config.yaml
embedding_dim: 192
arch: "resnext"
depths: [3, 6, 6]
warmup_steps: 130
Rows from block 9 of a small image embedding model, named by matrix and row number. Rows with one number belong to one channel. Each number is 500 + 50 x the weight over its row's rms, rounded and kept within 0 to 999. All counts start at 0. Numbers have three digits each. After the name is the row's rms in percent of the matrix's.
After each channel's rows are labels from the 100 images, of 14976, where the channel reaches its highest value: "colour at peak" is the nearest of a few named colours to the mean colour under the peak. Only what is clearly more common there than usual is listed. The data: photos of plants and fungi (iNaturalist). In brackets: how many of the 100.
# convs1: grouped (8 groups) 3x3 conv, stride 2 (model.blocks.9.convs.1.weight, 216x27x3x3, each kernel summed), inputs within the group 0-26
# convs2: expand pointwise conv (model.blocks.9.convs.2.weight, 432x216x1x1, transposed), outputs 0-86

convs1.182 047:509451496552481458414487575436472451475500501497472455508428460434579506367466516
convs2.182 094:530486576507484507476440487589500592552511557529446450495518523538473439534574451476558509644543558453463495463595647551506486548463519522510511558471540551551460466541570463529495554567579475468598472503553569549523422466495461516452480547487509428481416483534
colour at peak: grey (77)

convs1.41 104:476467558428467441559469383431508542503458536498457505468528548558511452466461603
convs2.41 100:503426448463384535494486492558458535426603496529432511444450489525576573475507546547512448424487487531453539501524425475512511513514529467563578438559464497567458564469520513426447386456563526546571577535448471433480511452484419564584488433489485545473453381515
colour at peak: pink (25)

convs1.116 080:620421452413494533474562514458495490554514471415492545564507510454522427454525528
convs2.116 106:519412419513546518580494563640573508434461444486488527582531508489491478473424440550472511542515466514561442507486535480554502546532446414400572571453444430534500494502568476494458552553491425503416365559484467499524441549560558524522567531513486457506490449462
colour at peak: grey (77)

convs1.125 090:470437472458511447428507527519506616504586452469457530553424426516483549486419495
convs2.125 101:515454626495454468556563426546490480452486539476521521451525483559441453469386414442478440512501485584500529547547559479443474448461552498516532429484620409567512515476445533452397541532629532568506600549524506472469514459542509475525543456412506491531465541535
colour at peak: grey (79)

convs1.185 138:441518407452591490483493437470546515520483571458509611523452522485522494427585513
convs2.185 111:521494504600524462556575501461499632554420557606566513438410491454523535451459548461556572401465559546544539547493451626483480405523548528533520467499466510532602470552519461542512487473543495575504488516465444523477472558484533461572502485551496439517463490456
colour at peak: grey (77)

convs1.34 083:443455430479495549498438467404563499538445537530591528455524487510550385457492503
convs2.34 098:420523595422595583442438482502460486508486429458399558520658569519443495513439483586470463522514481544575427585458507417456476452557477492464487489425514527466461506505536467538488522532515431421421453406480528502584443500496525436473536547511456488412431510433
colour at peak: grey (79)

convs1.112 087:473543545477538509476461510461389500502527616571521615544479507480471544446451528
convs2.112 095:471431437414577485486427467536512468500618463515493576496530510508481436515520450417521527525532504504580517520592559500499430473496480433552513477482464458571491485575499515396419365503535461472480463476554485483420482507497458485485491443454464521596452439477
colour at peak: pink (46)

convs1.173 124:500580464424558523481421463550450485430472569510585474560451447557508469453534461
convs2.173 115:552438534435482494533574534532514532427536559427507491426501485469529508536505443409482560471558559486409520515531518501436444512573523585503493430496530571498660536509512571488428478526479473398480570566499529465499518592456490496464437444496530547503423414480
colour at peak: green (26)

convs1.88 082:462516474472556460534448528523466457419535465488397452531607562553542516432532449
convs2.88 107:461524483464490488472390508425511410441540486561506479545440540443669509461526489529520481450512488455475571512437512479578501541497542477477488499512497556469521457541500488453529579517482471492464521569538508455611691490449434478418467569488564509485448523474
colour at peak: pink (29)