config.yaml
arch: "resnext"
model: "image embedding model"
dataset: "photos of plants and fungi (iNaturalist)"
train_examples: 45211
image_size: 96
crop_scale_min: 0.5
horizontal_flip: false
translate: 0.12
targets: ["family"]
num_classes: 120
embedding_dim: 192
norm: "batchnorm"
activation: "relu"
drop_path: 0.1
depths: [3, 6, 6]
kernel_size: 3
stem: "deep"
avg_pool_shortcut: false
widths: [192, 288, 432]
am_softmax_margin: 0.2
am_softmax_scale: 30
init: "trunc_normal_002"
residual_init: "zero_last"
optimizer: "normuon"
muon_scale: "original"
lr: 0.01
momentum: 0.95
nesterov: true
orthogonalizer: "polar_express"
adamw_lr_other_params: 0.0016
steps: 6900
batch_size: 64
epochs: 9.8
lr_schedule: "poly"
final_lr_fraction: 0
warmup_steps: 130
weight_decay: 0.0
adamw_weight_decay_other_params: 0.05
Rows from block 10 of a small image embedding model, named by matrix and row number. Rows with one number belong to one channel. Each number is 200 + 40 x the weight over its row's rms, rounded and kept within 0 to 999. All counts start at 0. After the name is the row's rms in percent of the matrix's.
Before each channel's rows are labels from the 100 images, of 14976, where the channel reaches its highest value: "strongest on" is what is common among them; "place" is the part of the image that holds the peak. Only what is clearly more common there than usual is listed. The data: photos of plants and fungi (iNaturalist).
# convs1: grouped (8 groups) 3x3 conv (model.blocks.10.convs.1.weight, 216x27x3x3, each kernel summed), inputs within the group 0-26
# convs2: expand pointwise conv (model.blocks.10.convs.2.weight, 432x216x1x1, transposed), outputs 0-86

strongest on: order Lamiales
place: middle right
convs1.211,078,232,201,234,216,231,219,204,146,150,185,190,162,224,226,174,132,264,178,195,255,187,160,164,235,89,195,237
convs2.211,095,156,126,170,165,217,216,187,232,257,133,238,183,192,211,208,157,195,227,240,225,198,218,197,195,206,183,213,178,235,181,221,128,195,144,179,203,202,256,159,202,208,215,177,244,202,172,254,160,154,141,201,160,196,91,164,242,159,304,164,173,211,233,159,209,189,149,226,242,265,200,175,144,143,241,162,96,198,277,133,209,189,205,248,203,208,338,130

strongest on: class Liliopsida; order Asparagales
place: centre
convs1.36,130,265,200,173,120,195,125,199,217,262,234,130,165,185,206,165,196,183,196,173,190,201,167,199,180,147,223,285
convs2.36,102,202,198,187,225,194,180,224,118,160,268,254,246,214,120,224,180,172,184,219,249,247,206,237,170,191,217,128,205,250,172,219,198,92,222,202,154,175,189,228,188,207,148,156,207,165,214,231,236,233,144,179,236,270,173,202,142,181,259,239,203,210,208,199,199,263,241,128,195,143,200,230,217,206,198,274,145,103,178,281,257,148,206,134,101,177,248,144

strongest on: class Polypodiopsida; text has "fern"
place: centre
convs1.34,176,244,274,201,150,168,155,186,224,200,195,170,220,136,192,209,211,176,215,202,266,136,123,160,176,149,223,255
convs2.34,103,174,264,234,175,112,177,207,139,156,203,256,212,176,190,150,192,246,203,204,199,217,298,207,215,201,229,244,205,216,183,241,170,200,191,167,178,241,252,253,261,211,159,243,204,156,166,161,211,175,200,211,174,225,194,237,135,193,146,223,177,196,261,291,140,274,217,169,165,223,162,150,165,248,175,243,188,214,179,175,177,161,152,213,179,192,258,161

strongest on: order Asparagales; family: Asparagaceae; text has "yucca"
place: centre
convs1.91,155,221,240,199,176,231,148,149,238,148,183,219,182,204,211,315,238,192,249,292,173,224,201,219,209,164,190,179
convs2.91,099,194,213,255,252,216,220,123,254,215,285,232,132,140,138,207,226,191,233,235,167,224,101,197,189,200,250,116,236,185,193,203,146,216,197,247,198,188,152,282,270,209,235,161,195,190,221,177,165,239,217,182,169,207,154,196,215,183,206,166,215,142,225,285,251,152,183,235,165,124,161,207,260,198,176,231,177,202,154,228,183,290,148,236,116,210,231,271

strongest on: phylum Basidiomycota; class Agaricomycetes; kingdom Fungi
place: centre; bottom centre
convs1.117,082,202,252,227,183,243,163,278,216,206,266,275,170,241,180,255,207,185,233,199,238,170,173,203,259,127,222,207
convs2.117,102,196,219,155,153,166,279,199,193,232,188,190,196,209,245,118,209,225,193,226,166,154,115,170,190,205,186,238,158,250,182,170,209,193,204,196,146,273,256,267,246,254,228,223,216,152,145,160,195,188,197,189,265,161,161,180,122,235,220,278,182,155,184,247,193,237,236,191,213,258,201,160,159,196,205,210,240,129,237,191,219,188,217,142,251,157,190,146

strongest on: order Lamiales; family: Plantaginaceae; text has "speedwell"; text has "veronica"
place: centre
convs1.104,094,222,181,243,173,234,174,195,249,203,141,161,305,158,192,161,213,146,135,138,221,186,215,214,243,182,227,171
convs2.104,098,230,183,233,170,177,166,167,230,256,199,223,277,169,173,248,165,175,163,195,219,158,170,190,174,199,184,186,194,213,221,170,212,214,209,191,199,184,205,234,232,132,223,190,222,242,213,201,209,221,222,166,138,258,216,175,267,224,217,173,262,200,156,123,205,151,199,286,228,192,160,192,167,197,208,163,256,183,191,141,238,227,237,140,223,181,226,162

strongest on: order Asparagales; family: Asparagaceae; text has "yucca"
place: centre
convs1.90,119,182,199,177,247,126,198,221,125,195,230,258,131,136,234,213,175,201,253,267,170,177,218,247,208,171,208,166
convs2.90,098,148,194,170,227,165,244,208,228,214,189,222,161,233,186,173,183,190,242,181,274,140,161,233,149,176,141,163,191,125,210,209,203,156,207,245,210,199,192,188,210,226,214,121,196,246,139,233,183,210,234,165,181,185,131,248,182,234,201,233,233,122,158,214,190,222,177,237,212,200,224,268,246,193,207,229,128,176,240,166,252,154,133,171,212,219,191,189

strongest on: class Polypodiopsida; order Polypodiales
place: centre
convs1.42,147,219,276,188,103,194,116,172,151,227,252,173,190,232,162,209,235,170,221,211,181,163,156,166,182,175,244,199
convs2.42,105,256,201,221,277,227,215,166,271,132,189,166,260,166,207,182,165,160,174,179,207,235,239,148,190,203,238,156,237,166,182,199,217,174,203,207,208,129,191,188,224,199,187,176,144,201,153,192,208,204,192,268,212,180,155,249,200,223,232,282,223,219,164,266,215,205,233,230,198,222,253,172,204,172,240,252,235,161,192,180,251,158,184,281,190,190,185,280

strongest on: order Asterales; family: Asteraceae
place: centre
convs1.88,099,200,181,208,142,159,225,175,176,144,170,202,180,202,169,139,169,328,186,191,216,169,174,222,201,159,184,129
convs2.88,096,236,244,222,260,168,247,217,235,187,229,160,254,188,244,155,256,186,253,152,142,225,152,179,218,261,133,243,156,160,221,202,256,256,187,257,224,168,180,166,233,168,214,172,197,175,191,223,189,186,157,242,209,187,227,171,186,156,146,211,171,200,184,201,185,266,193,177,234,144,188,205,217,184,211,213,165,287,203,172,255,195,223,229,199,146,220,237

strongest on: order Rosales; family: Rosaceae
place: centre
convs1.156,127,246,199,226,123,158,173,241,244,205,199,206,172,215,174,210,216,194,175,217,193,229,128,152,306,212,257,248
convs2.156,105,222,228,228,202,231,247,189,216,304,204,130,171,137,194,242,303,180,253,167,215,224,181,195,236,181,174,211,181,167,142,211,230,239,162,172,197,135,152,227,213,185,131,194,223,255,174,172,139,261,158,253,252,217,193,206,189,186,179,193,165,210,180,176,201,163,195,220,180,160,197,200,242,185,223,192,260,245,205,232,228,264,206,297,289,154,214,76

strongest on: class Liliopsida
place: top centre
convs1.17,084,196,234,143,151,199,178,189,171,161,217,259,188,129,111,182,160,174,188,218,214,161,172,273,246,208,245,238
convs2.17,099,203,182,139,208,164,160,186,181,136,255,266,184,219,243,180,143,208,190,242,100,158,156,258,144,172,139,267,258,144,218,250,188,231,124,155,248,200,241,127,184,211,190,168,219,171,214,283,196,175,272,202,234,129,160,172,224,253,191,188,251,151,211,241,196,189,159,227,201,246,174,225,180,235,133,185,122,216,200,267,200,167,278,172,219,139,209,159

strongest on: order Lamiales
place: middle left
convs1.213,063,225,243,219,242,106,202,146,131,199,202,202,184,188,132,149,175,190,205,184,204,185,140,220,156,151,134,222
convs2.213,099,269,102,270,172,219,206,177,235,228,203,187,218,206,191,172,304,254,281,238,193,163,245,248,172,239,217,143,247,97,212,191,185,153,187,239,259,202,133,162,181,199,191,208,206,171,169,181,276,181,209,277,242,217,200,154,205,133,286,228,256,252,249,173,177,199,296,220,218,135,107,235,211,170,214,200,227,235,173,198,259,211,152,170,259,247,173,162

strongest on: order Asterales; family: Asteraceae
place: middle right; bottom right
convs1.102,090,211,182,183,198,93,193,173,221,277,224,115,231,152,195,172,221,216,185,185,236,216,281,227,199,230,214,173
convs2.102,100,186,177,209,113,191,206,207,231,202,246,165,236,192,202,159,137,166,216,150,203,229,235,219,173,298,205,161,221,160,157,166,226,257,195,249,123,171,114,240,210,276,165,211,198,241,256,156,146,177,237,229,122,238,163,225,213,147,206,192,200,322,168,240,204,202,260,214,188,259,217,225,291,141,247,178,181,206,205,237,308,187,217,225,161,123,122,212

strongest on: order Lamiales
place: bottom centre; centre
convs1.129,093,183,222,124,168,203,197,198,227,181,185,276,204,107,234,226,236,216,183,184,207,226,123,176,165,191,133,256
convs2.129,096,235,188,229,189,230,291,170,199,159,217,263,180,213,220,166,126,212,182,202,190,211,246,254,143,157,173,169,208,170,198,180,216,186,257,200,326,135,210,189,207,264,175,191,182,199,208,162,126,150,230,246,139,224,227,225,132,225,263,189,197,191,197,236,171,222,225,240,183,255,172,237,229,193,185,231,171,191,196,206,172,233,191,200,186,241,170,215

strongest on: order Fabales; family: Fabaceae
place: bottom right; middle right
convs1.124,080,167,219,170,155,198,175,232,159,230,208,253,243,222,199,240,161,250,240,185,139,130,236,178,218,239,270,132
convs2.124,098,225,238,231,174,188,184,204,172,256,202,229,183,230,195,155,257,171,174,235,194,200,192,181,98,243,227,224,188,263,274,167,198,189,173,239,200,190,211,105,184,217,166,168,196,253,230,199,276,131,202,212,177,175,236,246,166,151,238,163,213,236,266,147,191,188,173,164,152,210,52,179,183,254,185,203,200,170,231,191,249,169,217,276,206,171,230,166

strongest on: kingdom Fungi; phylum Basidiomycota; class Agaricomycetes
place: centre
convs1.128,154,149,177,194,128,150,187,243,299,207,216,169,194,207,202,175,264,191,165,148,232,238,160,174,190,230,158,255
convs2.128,110,252,178,257,205,223,286,244,132,231,155,202,219,232,202,240,236,272,273,243,239,170,283,241,209,195,250,296,243,252,167,218,210,193,258,156,187,253,204,182,216,201,259,196,200,211,123,218,288,190,113,143,175,176,174,222,222,196,212,216,246,144,196,150,140,196,217,192,237,292,185,154,171,179,160,155,183,193,192,217,235,219,237,187,166,120,188,190

strongest on: order Asterales; family: Asteraceae
place: centre; bottom centre
convs1.103,150,137,309,201,175,187,259,158,188,226,193,154,126,248,207,196,222,216,216,275,198,174,199,187,195,192,218,148
convs2.103,097,193,176,238,202,193,199,209,179,130,198,165,198,193,153,119,215,149,224,171,228,193,216,189,244,219,207,239,207,279,212,169,205,237,207,203,249,196,229,189,204,245,247,226,160,174,251,248,196,254,146,138,185,159,229,233,231,153,174,217,222,150,247,227,243,254,221,239,100,193,276,241,179,258,181,186,184,192,245,172,193,239,255,190,261,272,201,123

strongest on: order Rosales; family: Rosaceae
place: middle right; centre
convs1.141,094,162,237,211,239,189,191,217,244,125,205,171,223,188,170,286,155,271,206,124,156,242,155,182,241,198,206,217
convs2.141,106,194,301,200,127,167,266,216,221,180,212,173,199,204,220,193,133,226,178,277,251,136,174,246,191,183,238,183,259,159,193,238,149,220,230,206,281,214,189,158,186,156,226,180,174,204,206,179,117,160,199,214,183,160,201,192,211,132,190,212,243,189,261,93,154,224,149,249,114,247,229,248,131,290,205,220,178,208,268,207,169,165,191,114,228,199,189,135

strongest on: order Asparagales; family: Asparagaceae; text has "yucca"
place: centre
convs1.33,089,297,170,164,234,282,167,207,234,194,221,160,154,172,272,202,222,217,172,171,187,126,228,196,183,168,167,210
convs2.33,096,192,148,206,220,234,191,208,194,179,206,179,275,194,199,203,211,112,206,186,180,215,158,246,248,216,147,148,219,137,181,210,213,200,251,203,195,226,194,157,175,201,199,164,148,176,198,259,205,212,197,181,215,219,221,216,184,227,182,218,255,158,237,216,160,277,205,222,191,176,124,277,289,173,252,266,182,233,188,155,210,166,195,179,170,175,216,154

strongest on: family: Asteraceae; order Asparagales; family: Asparagaceae
place: bottom right
convs1.101,088,243,249,197,277,161,130,179,240,209,219,212,227,117,181,175,167,183,234,221,196,183,282,248,248,180,197,212
convs2.101,098,212,139,188,233,216,198,178,190,164,186,188,195,137,287,199,181,185,144,256,158,190,169,171,166,199,201,177,170,146,255,236,214,200,283,214,175,205,208,250,211,216,194,181,248,120,209,167,196,148,210,219,209,257,200,275,220,136,130,193,240,157,194,188,256,231,246,203,227,289,239,223,180,221,215,220,161,164,221,181,211,243,188,125,184,264,172,154

strongest on: order Lamiales
place: middle right; centre
convs1.22,092,238,169,228,161,162,208,153,171,158,255,249,194,243,193,161,187,176,216,207,136,174,210,225,182,80,233,169
convs2.22,096,275,185,219,242,109,169,255,236,166,158,199,176,218,162,205,197,172,246,255,153,312,216,206,171,182,152,179,232,225,254,170,236,256,236,185,159,157,142,250,224,201,194,213,238,205,162,227,316,187,202,263,186,231,210,212,178,198,102,230,183,180,217,231,216,198,145,172,250,175,278,244,212,124,172,253,209,135,217,195,208,223,160,219,225,259,224,204

strongest on: order Brassicales; family: Brassicaceae
place: bottom centre; bottom right
convs1.150,107,210,228,238,168,157,145,236,267,200,204,192,213,247,125,208,224,237,185,238,171,239,172,120,198,215,112,205
convs2.150,100,222,186,193,197,187,192,207,231,217,130,204,198,168,150,157,242,133,272,142,145,282,140,138,113,163,216,217,179,165,152,156,122,224,174,160,225,297,204,131,253,150,183,233,207,237,155,211,165,235,152,114,145,204,195,211,213,237,240,261,212,208,157,212,204,160,210,187,181,205,187,208,185,211,141,139,200,160,265,167,222,115,133,192,160,221,171,210

strongest on: order Lamiales
place: bottom centre
convs1.172,083,123,196,147,207,218,160,174,272,181,231,183,236,118,235,178,175,210,204,200,157,254,172,182,288,199,227,217
convs2.172,100,231,197,196,218,204,185,212,227,250,171,160,225,167,217,181,186,139,191,147,166,187,229,225,175,175,149,215,204,181,232,216,149,251,155,140,221,167,240,166,152,258,190,198,241,175,153,211,264,190,198,205,216,230,222,244,208,227,191,182,280,234,209,210,139,247,238,176,168,164,227,220,315,203,229,217,164,224,189,193,145,105,212,174,211,184,170,114

strongest on: order Asterales; family: Asteraceae
place: centre
convs1.85,083,159,214,145,147,204,269,201,179,157,139,179,153,206,176,154,194,224,257,189,254,152,210,250,191,125,177,165
convs2.85,097,212,194,198,101,225,214,179,190,177,165,166,240,290,194,227,200,180,185,173,237,164,234,226,190,183,139,210,154,213,143,202,244,210,123,264,248,228,126,209,256,217,178,192,153,238,302,247,202,226,210,235,215,156,245,132,158,185,182,195,245,246,189,249,166,296,175,206,250,185,204,246,306,226,170,184,240,233,206,260,195,246,198,225,168,239,182,195

strongest on: class Liliopsida
place: bottom right
convs1.12,066,205,192,156,217,169,195,200,198,174,155,164,207,191,229,203,105,142,114,213,210,224,172,255,149,167,226,122
convs2.12,099,192,177,151,279,224,175,170,145,211,236,221,222,197,191,205,226,221,229,158,172,191,247,168,317,245,189,189,187,188,170,199,175,196,168,199,163,226,101,171,176,140,208,241,215,227,226,268,189,297,222,191,170,243,176,197,170,188,147,151,155,249,203,212,209,177,201,223,167,153,172,211,164,216,140,265,185,255,174,254,229,177,206,232,202,145,224,198

strongest on: class Liliopsida; order: Asparagales; family: Asparagaceae
place: bottom right; centre
convs1.170,135,166,132,180,228,191,139,228,200,175,159,186,238,195,180,122,171,198,286,215,253,228,163,260,177,196,167,248
convs2.170,104,231,243,226,216,194,228,232,225,235,224,166,219,207,199,169,194,211,179,187,208,274,284,292,231,238,167,198,217,192,240,230,216,175,232,174,182,254,177,134,147,251,215,185,180,135,249,203,156,198,171,180,183,188,157,229,181,193,188,213,139,218,227,192,192,186,161,223,148,176,106,267,229,231,142,258,278,192,247,279,232,177,187,266,214,171,144,222

strongest on: order Lamiales; family: Lamiaceae
place: centre; middle right
convs1.130,151,239,225,134,231,202,139,174,156,230,214,168,267,186,162,191,184,150,189,218,239,184,239,271,200,150,282,189
convs2.130,105,178,239,224,222,252,156,217,217,194,191,124,175,189,258,275,186,238,179,154,177,153,213,154,88,226,194,206,85,193,167,159,175,197,258,241,194,234,245,256,202,170,176,207,157,148,231,133,160,223,170,277,238,179,210,267,253,297,200,205,192,173,169,172,153,162,263,225,263,255,239,185,218,264,192,122,236,220,207,250,86,297,251,178,213,233,232,233

strongest on: class Liliopsida
place: bottom right
convs1.112,095,192,145,253,151,175,246,226,173,173,173,231,236,153,124,270,146,242,195,231,246,181,155,189,245,175,184,229
convs2.112,100,119,214,212,236,220,78,221,225,276,119,159,212,175,201,261,229,200,201,226,136,188,186,167,233,227,177,98,268,88,173,146,186,179,185,135,161,211,269,242,275,273,216,262,143,187,219,193,151,222,226,171,197,203,193,272,131,248,250,204,255,210,240,224,227,185,185,159,220,153,197,246,175,243,229,227,228,190,138,177,212,189,158,182,226,225,187,211